{
  "encoder_arch": "convnext_v2",
  "model": "model that answers yes/no questions on an image's attributes",
  "dataset": "regions of photos with short descriptions (Visual Genome)",
  "train_examples": 101725,
  "image_size": 64,
  "crop_scale_min": 1,
  "horizontal_flip": true,
  "translate": 0.06,
  "cutout": 0.4,
  "questions_per_image": 4,
  "encoder_isotropic": false,
  "encoder_norm": "rmsnorm",
  "encoder_activation": "gelu",
  "encoder_mlp_ratio": 6,
  "encoder_inner_norm": false,
  "encoder_patch_size": [4, 4],
  "encoder_conv_stem": false,
  "encoder_depths": [3, 6, 3],
  "encoder_widths": [64, 128, 256],
  "encoder_kernel_size": 3,
  "fusion": "prefix",
  "fusion_encoder_width": 192,
  "fusion_encoder_layers": 7,
  "fusion_encoder_norm": "layernorm",
  "fusion_encoder_norm_position": "pre",
  "fusion_encoder_activation": "gelu",
  "fusion_encoder_mlp_ratio": 2,
  "fusion_encoder_head_dim": 32,
  "fusion_encoder_fused_qkv": true,
  "fusion_encoder_bias": "all",
  "fusion_encoder_qk_norm": false,
  "fusion_encoder_parallel_block": false,
  "fusion_encoder_inner_norm": false,
  "fusion_encoder_moe": "expert_choice",
  "fusion_encoder_drop_path": 0.15,
  "fusion_encoder_num_experts": 4,
  "fusion_encoder_moe_every": 2,
  "fusion_encoder_expert_mlp_ratio": 0.25,
  "fusion_encoder_experts_per_token": 1,
  "fusion_encoder_shared_expert": false,
  "fusion_encoder_positions": "learned",
  "fusion_encoder_connector": "mlp",
  "residual_init": "none",
  "optimizer": "adam_atan2",
  "lr": 0.0014,
  "beta1": 0.9,
  "beta2": 0.98,
  "grad_clip": 1.0,
  "steps": 11400,
  "batch_size": 128,
  "epochs": 14.3,
  "lr_schedule": "linear",
  "final_lr_fraction": 0,
  "warmup_steps": 2280,
  "weight_decay": 0.2
}
Rows from block 9 of the image encoder, named by matrix and row number. Rows with one number belong to one neuron. Each number is 50 + 10 x the weight over its row's rms, rounded and kept within 0 to 99. All counts start at 0. After the name is the row's rms in percent of the matrix's.
# fc1: MLP up (encoder.blocks.9.mlp.fc1.weight, 1536x256), inputs 86-171
# fc2: MLP down (encoder.blocks.9.mlp.fc2.weight, 256x1536, transposed), outputs 86-171
fc1.69 110:45 58 31 51 59 49 53 68 50 57 47 61 58 41 42 45 54 37 49 49 60 49 57 56 62 42 42 37 40 70 59 40 50 29 47 26 49 35 47 65 38 53 55 42 40 34 45 51 60 38 44 44 61 29 51 63 47 61 63 47 42 68 38 45 53 71 76 46 47 57 58 52 49 45 40 64 51 67 45 63 43 59 54 40 41 38
fc2.69 129:42 46 57 34 44 42 44 43 67 47 61 55 56 50 53 48 50 39 58 58 39 62 41 41 46 63 46 62 64 55 37 37 37 58 63 49 51 31 51 51 80 59 63 62 52 50 36 55 37 69 31 57 60 42 46 49 57 54 58 46 68 38 47 52 44 52 52 51 53 32 46 52 71 65 34 48 51 39 63 59 36 57 56 46 44 49
fc1.70 107:50 52 72 43 41 51 46 58 49 31 60 48 38 43 37 53 47 46 55 40 44 38 45 51 48 49 38 39 42 52 57 40 15 29 49 46 41 41 66 53 50 47 52 40 54 40 51 52 54 59 44 48 59 43 49 37 31 48 67 46 37 50 51 54 46 49 54 37 32 51 52 25 39 73 50 51 53 48 58 68 55 49 45 40 32 71
fc2.70 121:53 31 47 65 47 48 70 61 54 68 47 57 34 31 29 39 55 39 37 35 47 51 34 57 44 32 46 43 37 43 45 70 52 49 46 39 52 46 48 57 51 55 49 53 31 51 46 50 60 42 63 34 44 46 59 57 63 53 26 40 30 46 58 54 29 59 59 52 60 53 53 55 61 28 59 66 65 57 48 27 57 52 37 67 55 46
fc1.71 101:63 44 48 46 57 39 57 40 53 62 69 28 64 48 45 53 64 49 59 53 40 44 57 44 47 60 24 41 58 58 47 53 68 42 39 49 37 44 56 64 54 40 57 63 44 49 39 53 57 45 54 73 72 52 48 41 52 44 19 29 50 42 45 50 46 47 45 41 54 53 59 40 54 39 42 51 49 46 41 42 32 52 58 37 44 32
fc2.71 094:46 50 52 40 53 65 54 37 53 63 54 42 40 42 42 42 69 50 55 63 44 39 51 38 52 47 47 34 55 43 42 48 58 50 52 63 39 52 54 56 62 61 43 57 44 51 42 39 60 33 38 39 40 30 47 35 42 62 53 63 56 53 29 56 48 58 47 54 57 58 44 50 60 70 63 65 44 57 64 53 48 69 34 32 41 55
fc1.72 110:43 42 55 26 58 51 31 58 53 49 53 48 49 43 55 50 50 63 52 45 53 36 46 58 41 50 56 45 43 53 39 67 48 50 38 43 38 62 45 43 21 56 42 55 57 39 60 51 40 57 44 53 40 53 39 60 49 40 42 55 56 45 57 62 53 46 53 27 51 23 51 44 70 46 49 36 44 46 57 62 73 51 55 50 53 52
fc2.72 111:52 40 49 36 59 58 54 58 35 55 56 44 37 38 46 37 49 50 28 68 77 57 64 58 48 62 33 35 53 44 42 63 74 55 58 52 60 41 61 66 55 57 55 53 50 40 52 68 56 32 49 56 49 47 40 50 43 57 43 53 38 37 45 48 38 58 44 48 57 46 46 65 34 49 52 65 50 65 55 48 57 50 34 46 54 53
fc1.73 096:49 49 47 47 44 57 31 52 35 68 63 42 62 54 44 65 61 64 59 37 48 60 46 25 36 38 52 59 41 55 40 38 59 51 34 43 41 45 54 63 38 43 44 49 55 30 49 50 40 47 57 37 42 54 67 54 46 56 62 48 37 50 50 56 51 58 43 46 67 49 48 48 62 42 53 43 41 51 50 35 63 66 43 44 50 32
fc2.73 086:67 52 56 38 56 52 45 41 63 54 65 47 50 46 59 49 56 42 49 62 40 51 43 42 42 57 34 47 57 71 48 44 49 67 57 55 40 42 51 62 66 59 62 60 47 40 43 55 52 52 30 59 50 48 49 44 59 50 55 59 65 33 61 49 44 49 37 62 55 51 52 45 54 41 53 49 36 54 55 48 49 65 44 40 41 53
fc1.74 098:57 45 48 48 45 61 59 47 43 59 51 64 52 47 43 49 60 48 49 54 45 50 31 51 57 54 58 39 51 58 30 29 51 53 48 40 44 45 48 46 51 44 44 53 54 47 56 47 47 42 40 27 33 19 54 55 43 49 74 57 28 61 55 35 44 64 55 56 59 43 66 64 72 51 43 58 44 63 50 54 42 59 48 52 40 40
fc2.74 095:62 51 55 60 48 56 62 56 44 46 64 39 51 47 62 48 73 52 58 77 51 38 51 37 57 54 40 31 50 38 49 37 46 60 47 46 49 56 57 46 47 57 69 60 30 44 39 35 65 32 46 56 44 51 50 44 48 46 60 69 56 39 52 56 56 49 47 40 44 62 50 45 51 58 70 47 59 54 57 54 58 55 47 33 46 39
fc1.75 101:56 50 48 47 72 56 52 55 60 44 37 60 56 49 56 17 48 37 51 51 39 71 46 61 47 47 70 45 59 47 51 44 39 51 60 41 61 47 43 56 62 47 50 54 49 55 42 37 54 38 23 53 40 47 27 51 69 55 50 56 61 55 68 49 40 51 66 78 48 50 65 66 55 62 67 56 62 52 57 51 50 38 57 57 51 54
fc2.75 115:43 49 42 66 48 69 63 49 43 60 36 39 48 36 53 55 47 54 44 37 50 52 72 53 63 34 48 37 40 52 52 42 70 43 40 39 49 60 59 39 30 41 41 54 48 54 50 33 53 25 73 34 45 69 65 49 41 50 48 38 40 61 39 63 55 41 59 56 53 49 54 46 53 24 64 23 59 66 40 46 50 59 48 58 58 55
fc1.76 093:54 49 47 55 54 56 35 54 35 59 42 38 69 47 64 45 38 49 61 66 46 39 45 52 45 54 48 44 57 57 40 42 61 53 40 37 38 48 46 66 57 53 47 46 34 45 44 69 41 67 52 57 46 62 48 59 50 58 44 44 55 40 53 56 63 49 64 55 52 34 41 45 47 44 36 43 46 42 57 76 54 42 40 43 50 36
fc2.76 103:52 38 41 53 62 57 55 55 41 48 45 44 57 38 58 42 53 42 45 62 45 52 45 75 63 53 45 37 57 41 36 55 50 63 58 57 45 56 47 68 58 69 64 68 58 46 49 64 65 39 43 47 31 42 40 44 40 54 56 56 55 56 52 66 56 62 61 56 50 65 72 60 44 57 55 68 47 54 56 56 44 37 36 50 36 29
fc1.77 102:44 50 36 47 47 62 44 50 38 56 38 44 56 65 51 55 51 38 49 55 45 43 38 46 49 52 47 50 51 39 56 49 43 59 35 45 42 52 36 43 51 38 45 33 49 53 43 55 41 48 55 52 28 56 53 61 56 67 50 55 52 63 43 54 82 42 42 52 59 50 53 68 39 53 45 48 30 44 75 55 63 51 35 66 52 41
fc2.77 098:62 34 59 45 52 53 70 65 56 20 58 41 54 47 47 51 51 53 41 44 39 47 34 61 36 66 45 65 58 40 43 64 52 58 43 54 60 40 58 61 50 63 62 56 39 42 49 49 40 64 45 61 47 51 43 58 72 64 67 45 48 51 57 37 42 64 44 41 56 37 57 57 34 54 39 56 50 74 53 53 47 52 39 50 49 29
fc1.78 099:46 49 47 63 49 55 40 46 63 39 53 41 42 43 51 55 56 43 53 53 29 37 40 42 40 51 49 43 44 47 62 48 27 68 47 37 46 57 62 53 66 68 53 41 55 56 55 36 42 60 48 44 49 42 51 50 59 57 53 54 36 69 68 61 68 58 71 55 33 48 55 29 34 48 63 55 62 48 43 39 42 35 43 33 26 65
fc2.78 102:34 34 42 53 50 39 61 67 46 53 35 56 34 44 42 32 44 49 48 45 34 64 42 51 58 68 62 65 70 40 52 56 40 51 41 42 48 45 50 58 61 64 49 55 50 56 44 58 52 64 55 50 49 46 52 56 45 61 44 41 47 57 47 47 43 64 61 45 46 48 54 48 78 44 43 67 65 56 58 45 56 43 34 62 52 44
fc1.79 098:40 55 38 40 71 52 59 65 43 40 32 46 60 54 42 33 40 45 45 53 52 44 51 51 49 23 66 44 47 59 43 58 39 58 61 41 52 48 40 40 38 50 44 58 53 34 39 65 47 47 32 56 51 47 37 29 55 65 61 56 57 52 65 36 47 53 61 60 36 42 66 50 47 69 56 66 58 45 39 69 57 48 47 53 60 48
fc2.79 100:56 56 47 43 47 48 52 64 46 47 51 35 47 46 49 39 62 62 44 69 75 48 55 41 47 41 29 40 42 44 54 51 74 46 40 37 48 57 59 40 32 44 42 56 42 55 37 48 62 41 65 59 46 42 63 71 41 47 42 65 45 46 55 31 47 45 64 51 40 39 44 39 37 60 32 47 62 57 56 46 57 61 59 40 45 50
fc1.80 086:50 51 58 49 53 76 52 43 57 43 56 52 34 56 51 46 58 33 51 36 27 37 28 44 56 45 55 33 31 48 46 46 44 63 60 53 52 51 50 37 52 55 31 45 49 52 55 55 52 56 47 55 47 48 38 55 58 53 47 46 51 46 67 34 48 61 47 42 59 39 35 44 49 53 32 71 43 40 46 39 38 48 45 69 49 63
fc2.80 083:47 51 51 43 47 53 39 56 64 65 46 50 41 46 30 32 41 37 50 44 44 45 51 54 42 60 51 57 55 64 42 48 45 46 43 43 60 35 43 54 68 43 51 64 56 47 61 65 43 48 57 48 66 36 44 51 56 61 49 40 51 39 39 45 46 53 50 53 63 54 46 45 60 24 49 59 47 52 49 42 38 56 52 48 63 42
fc1.81 100:50 50 38 63 64 59 43 56 37 33 37 40 49 59 34 33 58 42 51 41 40 50 33 47 40 51 52 50 46 35 30 36 47 62 50 34 59 53 46 28 57 43 28 41 39 47 68 43 55 40 48 52 54 40 42 51 65 64 42 53 49 70 66 43 44 58 58 62 57 57 58 61 65 50 64 37 56 53 51 60 34 56 54 46 47 65
fc2.81 096:51 49 66 56 35 41 56 67 41 45 33 61 41 47 56 44 60 56 59 67 56 49 57 66 48 58 49 42 64 40 65 33 63 49 45 50 39 44 75 60 38 53 33 60 49 50 48 41 54 57 56 43 59 34 66 56 49 62 66 67 49 42 39 51 40 55 56 53 46 44 58 48 57 46 50 64 61 72 54 59 63 49 25 39 50 45
fc1.82 098:44 53 50 40 42 61 60 38 37 38 56 45 60 54 29 57 46 47 46 33 48 39 32 51 57 51 41 53 65 43 32 51 64 60 68 60 54 45 53 57 53 40 19 45 46 51 51 49 52 82 44 66 54 46 63 58 42 64 49 68 63 54 39 29 29 44 44 48 51 60 48 48 32 39 44 40 45 56 50 58 36 39 46 47 51 47
fc2.82 102:40 57 43 42 46 39 37 42 55 40 54 43 53 48 52 57 27 47 65 50 45 63 52 49 41 80 49 67 66 71 52 37 11 53 55 65 55 44 55 45 61 43 45 48 58 56 64 60 36 57 46 65 58 65 39 52 55 50 54 31 70 45 45 42 59 41 44 54 37 43 53 44 46 50 46 41 46 40 37 65 41 34 49 44 51 55
fc1.83 096:47 44 71 43 51 64 56 54 73 39 39 45 56 33 27 54 43 49 60 59 44 54 27 39 46 39 64 55 51 55 43 53 51 63 73 45 47 47 51 47 52 43 28 65 54 47 46 35 50 72 40 59 41 37 50 47 34 44 61 54 59 37 77 31 29 57 62 60 45 57 53 32 47 50 41 53 43 37 40 60 35 48 50 50 45 59
fc2.83 102:62 47 53 52 52 50 42 54 39 46 55 66 56 60 47 48 42 55 69 48 45 51 51 55 55 65 61 58 61 59 52 58 45 52 59 43 51 47 46 65 68 59 51 64 68 35 67 64 49 58 21 48 66 42 33 35 52 63 60 45 63 40 51 51 47 54 44 63 45 60 67 57 53 58 57 58 51 45 41 68 43 38 63 33 51 53
fc1.84 089:53 51 63 41 41 33 35 56 45 27 45 42 27 54 60 48 42 50 45 36 56 45 44 58 55 67 48 41 61 62 52 34 45 62 46 39 43 63 61 63 37 45 48 35 41 42 47 54 60 57 59 47 53 24 49 48 53 54 48 42 30 47 56 52 52 41 66 48 46 30 47 37 45 51 53 47 50 54 47 67 45 46 59 41 28 61
fc2.84 099:47 34 48 66 50 58 68 65 40 69 43 40 32 36 47 21 48 36 52 43 35 44 52 57 58 44 38 46 50 46 56 63 63 44 50 53 46 62 39 66 54 52 26 55 48 55 50 59 54 34 48 32 36 56 53 43 53 47 41 46 54 50 52 63 39 56 56 51 39 57 54 37 54 24 63 65 53 61 49 44 61 45 31 39 53 61
fc1.85 105:55 64 43 53 35 41 21 50 57 53 51 55 32 48 65 60 60 55 42 38 28 59 52 43 36 49 54 53 44 56 55 48 32 24 31 50 50 54 41 35 48 51 62 47 52 38 68 36 39 48 48 19 49 56 59 49 55 53 41 49 56 54 62 66 63 55 57 51 41 48 39 49 69 56 62 41 53 61 50 49 63 58 57 70 73 55
fc2.85 089:59 57 59 74 44 57 76 64 44 69 32 61 51 43 54 53 54 50 51 45 61 40 42 66 50 46 48 50 31 41 55 55 46 39 35 48 73 55 46 53 32 44 60 36 52 51 43 37 48 46 69 33 30 54 58 61 49 42 48 45 35 49 57 49 41 53 56 33 51 52 45 51 40 35 49 49 59 62 48 38 56 58 49 68 73 47
fc1.86 105:49 63 39 42 43 73 43 50 49 66 60 46 69 63 39 54 74 60 53 38 28 65 52 40 50 45 36 54 47 53 58 31 43 50 40 49 38 51 41 49 54 49 55 42 74 31 46 39 55 58 59 38 60 43 57 32 53 53 55 58 42 49 46 43 51 55 48 55 48 47 56 41 56 48 47 51 63 56 66 41 65 44 51 67 55 36
fc2.86 128:67 44 54 33 55 56 45 45 37 51 23 64 53 43 54 40 38 48 50 56 60 42 36 55 57 53 65 55 33 68 57 53 51 76 62 58 59 51 46 57 62 71 56 74 64 37 52 57 37 55 48 57 47 57 41 30 74 61 46 39 56 43 60 56 48 53 34 65 57 58 63 58 45 45 54 70 43 45 36 50 40 51 53 44 55 44
fc1.87 101:47 42 61 39 41 46 46 44 76 50 45 38 40 46 76 48 52 60 59 48 67 53 58 42 43 52 70 41 53 54 53 53 26 36 42 43 55 55 46 40 48 49 63 45 44 40 62 41 45 68 46 40 43 66 51 44 51 54 60 62 49 46 61 56 68 31 53 60 37 21 40 39 48 79 48 42 58 37 51 57 54 53 42 54 56 65
fc2.87 085:45 31 45 39 49 56 61 39 49 51 52 47 44 47 37 47 52 49 31 56 62 49 60 50 41 65 47 52 37 54 68 53 52 48 36 61 71 41 44 52 46 47 43 43 45 44 33 52 43 41 67 50 49 47 53 61 49 51 32 52 41 30 66 46 41 51 54 43 58 49 45 64 35 44 44 55 47 52 55 42 53 56 66 67 65 54
fc1.88 092:51 36 43 43 63 70 42 50 54 49 62 60 68 60 45 32 64 56 47 52 41 48 39 54 65 61 40 46 40 59 59 35 43 57 41 32 55 48 36 48 61 75 43 37 65 56 52 35 65 35 44 43 41 42 48 43 48 40 54 45 41 48 45 49 65 61 61 51 47 53 50 43 44 50 44 48 55 47 46 23 65 57 51 58 46 42
fc2.88 094:61 49 51 34 53 42 37 34 59 55 41 60 44 36 65 51 45 46 51 51 42 56 41 53 51 44 42 49 49 70 50 42 47 64 61 57 55 63 30 42 57 54 63 82 56 44 45 51 47 57 42 42 42 57 57 49 59 42 64 43 76 46 60 49 50 40 57 63 56 42 66 47 54 27 48 62 54 44 49 52 35 60 38 52 42 65
fc1.89 105:45 46 38 44 64 53 46 54 62 46 54 68 37 41 46 45 37 58 52 58 53 41 68 35 55 49 51 37 41 29 50 46 57 50 38 41 54 57 48 52 46 52 59 24 56 36 46 61 40 55 62 52 48 46 38 52 53 59 42 55 45 47 65 57 70 61 50 43 43 48 47 53 58 41 50 46 53 67 55 51 61 51 55 43 43 54
fc2.89 110:31 46 44 53 63 44 64 40 49 46 78 46 63 43 46 36 62 66 55 66 46 61 44 38 47 49 39 52 67 42 43 52 79 48 49 53 53 52 53 64 51 44 51 51 43 55 47 57 64 43 55 55 46 54 45 64 40 55 52 58 49 49 54 42 56 46 48 48 41 56 50 49 37 69 52 55 67 53 45 34 70 36 45 58 48 44
fc1.90 098:35 49 44 62 53 47 56 50 54 58 48 31 63 58 49 45 28 39 48 49 61 44 53 44 53 42 50 71 24 25 35 56 35 53 74 54 50 50 68 41 55 48 46 49 35 44 37 58 69 52 33 57 58 54 54 48 60 58 40 72 29 58 45 49 55 56 51 54 42 54 46 59 46 61 48 58 51 47 45 62 52 55 38 45 40 44
fc2.90 080:42 59 57 31 49 41 39 46 53 66 50 62 54 50 63 52 41 57 59 59 58 52 54 71 42 44 46 61 58 66 50 37 38 52 70 63 55 45 50 52 50 46 44 55 55 56 41 67 40 64 34 51 49 55 31 52 48 48 58 37 68 46 62 55 50 41 50 62 44 58 62 50 46 59 34 70 58 47 47 67 44 37 43 50 49 50
fc1.91 097:49 53 39 54 49 54 50 59 45 49 48 51 45 61 52 54 43 45 50 58 60 29 46 46 47 41 57 51 33 49 58 45 48 49 46 23 53 55 50 53 48 55 50 35 55 44 46 66 32 40 57 47 53 39 51 45 65 67 56 57 44 59 41 64 59 51 59 59 35 51 65 37 55 69 57 71 52 55 42 57 54 41 41 45 43 45
fc2.91 098:39 38 46 52 67 48 67 48 54 50 74 52 62 30 47 39 55 56 47 70 44 53 41 47 36 45 41 49 59 45 47 59 69 44 55 54 52 50 58 69 70 57 42 45 44 57 45 46 55 48 60 57 45 46 37 65 47 54 42 54 43 45 57 49 37 56 56 60 50 52 49 54 47 74 50 63 55 59 50 39 62 45 36 47 47 45
fc1.92 097:47 41 44 47 53 64 46 50 38 55 58 67 59 64 38 40 55 46 33 54 44 61 30 34 62 49 49 35 51 56 51 49 51 59 53 46 72 48 48 51 54 48 31 43 49 50 34 42 50 50 33 47 36 46 54 55 41 48 53 57 46 56 56 31 50 59 56 55 51 45 40 60 52 58 27 60 47 37 59 31 50 61 32 81 60 42
fc2.92 090:51 46 43 52 50 71 62 48 61 46 48 62 38 50 56 53 40 46 46 51 45 44 44 59 31 46 49 51 35 64 52 47 37 50 48 48 69 56 37 34 58 38 50 45 49 43 64 60 43 40 64 42 52 52 55 47 72 34 42 36 52 35 76 42 59 42 44 42 58 55 45 54 45 35 51 62 44 54 44 36 57 55 43 66 68 45
fc1.93 092:60 49 60 49 37 59 56 75 53 60 43 59 46 60 49 59 62 57 45 55 76 49 55 48 48 56 54 52 49 62 53 63 49 42 32 17 53 57 51 43 52 51 42 59 63 32 55 63 61 56 54 48 63 48 52 38 55 51 52 46 51 42 64 57 38 56 72 63 35 54 64 39 67 62 41 48 66 55 36 39 42 50 63 52 54 37
fc2.93 091:55 42 28 33 68 47 35 45 34 64 37 52 62 49 41 43 42 63 49 57 75 43 59 48 48 42 56 61 40 58 51 51 61 54 72 63 64 41 45 49 67 57 58 57 63 41 39 69 37 63 52 54 54 55 29 44 49 58 34 40 52 39 59 58 43 45 40 52 38 50 45 52 50 51 26 69 50 53 43 53 30 48 57 42 57 47
fc1.94 096:41 42 45 51 70 33 68 57 55 49 52 42 70 54 30 33 56 28 35 39 45 46 51 52 43 48 39 30 46 47 37 59 44 41 57 50 42 45 63 56 61 29 50 54 47 46 34 56 47 40 46 57 56 60 34 64 58 43 65 41 53 53 61 58 68 47 46 44 48 55 49 53 39 49 50 50 42 58 40 54 53 55 46 49 55 42
fc2.94 097:47 41 56 35 41 51 45 42 65 60 51 52 42 31 33 54 47 41 53 43 43 62 44 56 35 54 51 62 62 50 30 59 34 59 59 50 56 35 51 60 78 62 42 62 60 38 59 47 44 54 31 60 56 38 34 40 57 68 57 42 50 45 34 60 37 55 46 53 66 39 45 58 60 45 41 69 48 42 54 58 34 54 45 59 41 49
fc1.95 107:50 69 55 43 61 55 30 50 47 48 50 42 37 39 52 49 50 52 56 31 42 51 52 41 44 51 61 52 63 76 50 30 57 35 53 48 45 56 47 66 43 53 57 49 31 34 45 50 44 49 45 27 51 34 49 40 50 54 58 66 60 59 41 69 67 44 57 69 30 35 51 45 65 54 65 39 55 47 46 51 64 51 52 54 65 52
fc2.95 106:61 53 42 65 57 57 60 64 44 48 27 41 53 62 52 56 43 56 57 43 56 65 61 67 62 47 58 55 58 43 30 47 71 46 42 38 46 44 34 50 31 52 56 53 48 57 49 54 49 51 61 45 40 60 55 46 42 57 55 48 57 74 48 72 57 54 63 51 41 47 62 47 50 43 51 45 59 51 39 63 51 46 50 50 44 48
fc1.96 104:70 51 66 46 46 52 55 52 49 51 49 65 39 62 61 52 49 48 46 37 64 68 50 58 51 57 45 57 45 48 35 40 42 54 38 48 38 47 71 42 51 47 53 65 51 56 66 52 49 62 46 45 31 42 34 49 55 45 51 67 39 45 63 67 52 50 59 59 61 60 48 55 71 69 53 58 51 58 52 40 52 53 58 60 57 58
fc2.96 111:60 56 44 52 59 67 58 50 37 43 49 40 55 52 64 53 38 71 59 66 50 30 62 62 53 51 56 48 48 57 58 45 74 49 51 57 48 67 52 66 49 43 54 44 56 48 45 61 55 35 45 48 49 64 34 49 51 50 50 44 57 51 67 30 55 39 41 53 44 72 54 53 44 55 55 60 50 57 38 60 58 46 50 44 60 47
fc1.97 089:57 33 56 34 64 51 63 61 58 60 70 61 58 49 31 34 62 50 57 59 36 35 48 40 47 35 52 56 42 50 42 52 48 47 57 29 41 62 65 68 55 59 45 44 50 52 43 41 55 36 50 62 39 55 58 54 48 46 56 47 58 49 42 47 45 59 55 57 45 31 61 48 57 57 55 65 54 47 60 43 52 47 56 59 59 36
fc2.97 083:67 54 54 50 58 35 45 53 47 57 45 67 58 41 68 46 43 42 52 43 38 55 27 65 48 47 50 53 59 71 54 53 48 55 60 55 52 51 48 55 60 42 60 64 63 50 48 63 38 64 46 48 41 68 58 60 70 32 53 38 62 46 68 44 49 38 47 58 55 50 72 50 49 33 37 72 58 54 49 49 40 44 39 60 51 55
fc1.98 098:63 53 37 38 68 51 58 61 49 40 44 54 51 49 43 27 32 40 51 52 49 56 55 38 42 43 54 44 26 61 36 61 42 40 58 38 44 63 59 48 55 54 52 57 58 34 41 50 37 57 52 54 47 45 26 43 68 72 48 63 56 60 60 48 68 50 61 55 35 29 49 45 44 68 47 66 41 46 47 62 55 40 54 51 70 44
fc2.98 096:59 64 46 57 60 59 65 39 51 37 71 38 58 39 64 63 58 48 52 62 46 42 48 36 48 43 37 47 51 57 34 40 54 42 47 55 55 59 59 45 41 39 56 44 35 54 53 41 65 39 70 41 48 56 53 60 37 40 59 64 49 50 44 49 62 36 45 46 43 48 43 43 35 63 42 52 60 60 46 43 58 54 36 48 59 35
fc1.99 100:41 63 40 43 62 52 43 60 49 37 46 66 39 64 45 45 52 43 31 50 54 56 40 46 45 33 67 44 53 60 52 36 29 54 52 45 48 59 47 47 40 49 40 49 54 51 51 30 40 48 25 42 34 42 51 46 60 67 65 73 52 69 37 45 60 50 57 61 44 36 63 48 40 81 48 52 59 45 44 61 48 36 47 57 58 43
fc2.99 100:46 41 49 38 52 42 59 59 52 35 58 56 46 48 45 35 56 43 39 53 59 70 56 43 46 66 26 53 68 49 39 44 59 55 48 29 36 28 46 50 64 57 68 51 33 52 46 46 47 66 58 62 66 50 56 59 55 57 51 54 55 36 55 48 37 47 60 59 52 20 40 43 60 54 29 49 57 43 64 51 62 60 57 52 44 46
fc1.100 094:72 42 55 43 61 55 62 46 64 50 40 41 66 32 43 27 33 37 68 66 57 46 35 57 41 49 53 50 42 53 39 37 47 28 67 48 50 56 53 63 67 61 48 77 42 34 39 46 55 43 40 52 46 52 45 49 65 64 48 53 52 56 67 32 47 52 50 59 40 32 49 35 39 68 48 58 32 30 53 63 26 40 49 56 53 49
fc2.100 093:42 64 54 58 39 51 59 57 45 51 60 28 63 50 51 50 48 44 63 50 31 51 50 59 66 66 49 56 71 44 49 56 41 25 46 35 43 62 60 50 51 48 46 30 52 63 86 60 60 53 40 44 67 78 40 43 34 47 68 58 57 50 46 56 55 46 55 52 34 57 48 36 28 54 50 61 43 43 50 57 56 44 40 39 47 49
fc1.101 100:52 68 38 57 63 58 43 63 54 37 36 39 55 55 40 44 44 46 50 54 58 52 58 43 45 27 61 67 40 37 52 47 56 50 63 38 49 48 51 47 49 63 51 39 36 51 46 64 57 46 54 54 59 50 35 42 69 57 47 55 42 54 64 42 46 72 60 59 45 54 59 55 65 48 76 61 66 62 53 66 57 40 54 46 60 49
fc2.101 107:55 66 43 45 53 55 36 44 55 62 56 40 45 63 56 64 58 61 56 59 47 36 67 39 43 44 43 54 42 61 44 34 71 47 56 39 54 51 47 36 36 34 43 59 45 52 38 44 40 48 68 52 62 54 62 54 38 45 40 59 61 41 46 46 71 37 43 49 47 37 39 41 52 39 34 35 60 42 44 55 54 64 62 42 54 61
fc1.102 096:43 24 59 47 49 54 72 59 47 50 59 42 50 47 46 52 68 47 50 50 42 61 52 34 39 58 40 48 52 56 30 52 36 55 44 30 42 52 63 38 60 39 39 63 68 30 50 35 43 35 44 56 53 41 51 45 52 55 63 55 44 60 59 41 34 46 49 60 44 63 52 46 77 54 46 46 59 52 47 35 45 47 54 48 46 46
fc2.102 097:62 46 41 49 52 43 43 61 34 46 30 43 58 38 40 31 46 45 59 63 69 51 42 39 45 51 44 51 50 47 62 40 47 68 54 60 57 37 49 49 57 70 55 58 43 45 41 56 43 56 52 56 53 54 44 38 64 57 50 54 59 54 46 50 36 38 42 50 47 57 45 44 43 42 37 74 45 60 56 59 47 47 55 36 52 38
fc1.103 101:39 57 64 40 58 63 42 65 71 50 43 51 55 28 46 42 39 46 59 28 56 53 50 44 41 43 59 54 40 46 51 43 39 47 51 38 46 70 58 58 45 65 53 47 56 36 53 51 43 37 51 54 48 56 44 46 47 44 45 57 66 56 59 60 50 43 58 55 29 50 49 29 69 48 57 51 46 29 55 64 65 58 61 62 56 59
fc2.103 100:61 48 68 49 40 56 65 67 68 50 44 37 54 48 64 43 64 61 41 70 48 46 59 48 66 41 37 34 38 43 40 38 57 50 34 50 38 50 49 53 50 47 50 64 41 60 35 52 58 39 56 42 39 43 64 60 52 57 71 64 57 63 39 59 46 54 56 46 45 46 56 40 69 45 63 51 69 57 55 41 60 73 28 51 44 65
fc1.104 101:48 25 41 40 33 53 51 53 44 56 41 40 44 50 66 45 45 36 50 51 56 36 42 60 64 40 45 42 33 64 57 53 29 39 56 44 70 60 38 56 63 48 43 53 61 38 53 43 37 64 49 59 42 50 54 68 52 62 58 58 59 58 60 33 53 41 65 58 47 47 34 39 41 57 35 66 43 44 44 56 37 36 54 61 53 57
fc2.104 108:36 51 60 48 41 33 56 61 50 59 38 47 48 45 32 35 38 35 47 57 51 62 46 62 43 62 60 48 57 45 41 45 45 28 42 39 64 49 66 44 48 41 35 40 49 56 58 60 54 50 60 35 54 50 46 67 44 62 48 46 36 56 43 40 51 56 56 35 41 52 44 41 61 45 44 70 56 68 55 47 47 40 18 47 64 55
fc1.105 095:23 34 37 53 61 39 45 40 74 51 55 41 50 41 46 46 53 62 53 60 60 31 52 37 31 58 42 38 44 33 38 55 39 58 57 38 63 55 35 51 39 33 47 38 50 54 39 63 41 56 50 41 64 30 59 60 43 57 65 56 54 58 68 54 67 44 52 45 51 54 52 50 32 47 43 59 40 49 49 40 63 52 45 50 46 47
fc2.105 082:47 35 40 67 48 53 54 53 26 35 63 43 47 54 44 39 52 59 48 47 37 55 54 58 58 66 52 39 55 40 43 56 52 57 45 55 48 59 38 51 61 59 54 56 47 42 58 49 65 37 42 39 52 56 43 46 42 50 59 42 52 44 54 47 47 65 57 54 42 45 49 45 47 44 64 57 52 68 55 43 54 50 31 46 33 52
fc1.106 098:32 52 57 28 48 69 48 68 50 35 47 51 36 32 46 52 37 41 59 47 51 44 41 48 45 46 68 44 40 46 35 65 41 47 42 25 36 57 60 49 35 45 39 39 45 41 59 47 52 60 33 59 49 46 41 67 51 58 46 55 61 53 51 48 51 50 70 36 44 46 52 52 69 49 42 33 60 47 59 68 41 41 37 40 48 66
fc2.106 107:62 27 39 58 62 52 74 45 45 43 66 41 57 27 55 36 54 53 41 65 58 51 35 38 54 44 45 34 50 46 48 60 63 62 43 65 50 56 50 60 67 67 50 59 32 49 54 54 59 29 48 45 35 51 51 48 62 53 48 73 43 49 56 54 32 51 47 52 49 56 45 57 36 57 69 66 52 53 50 28 60 51 52 55 59 33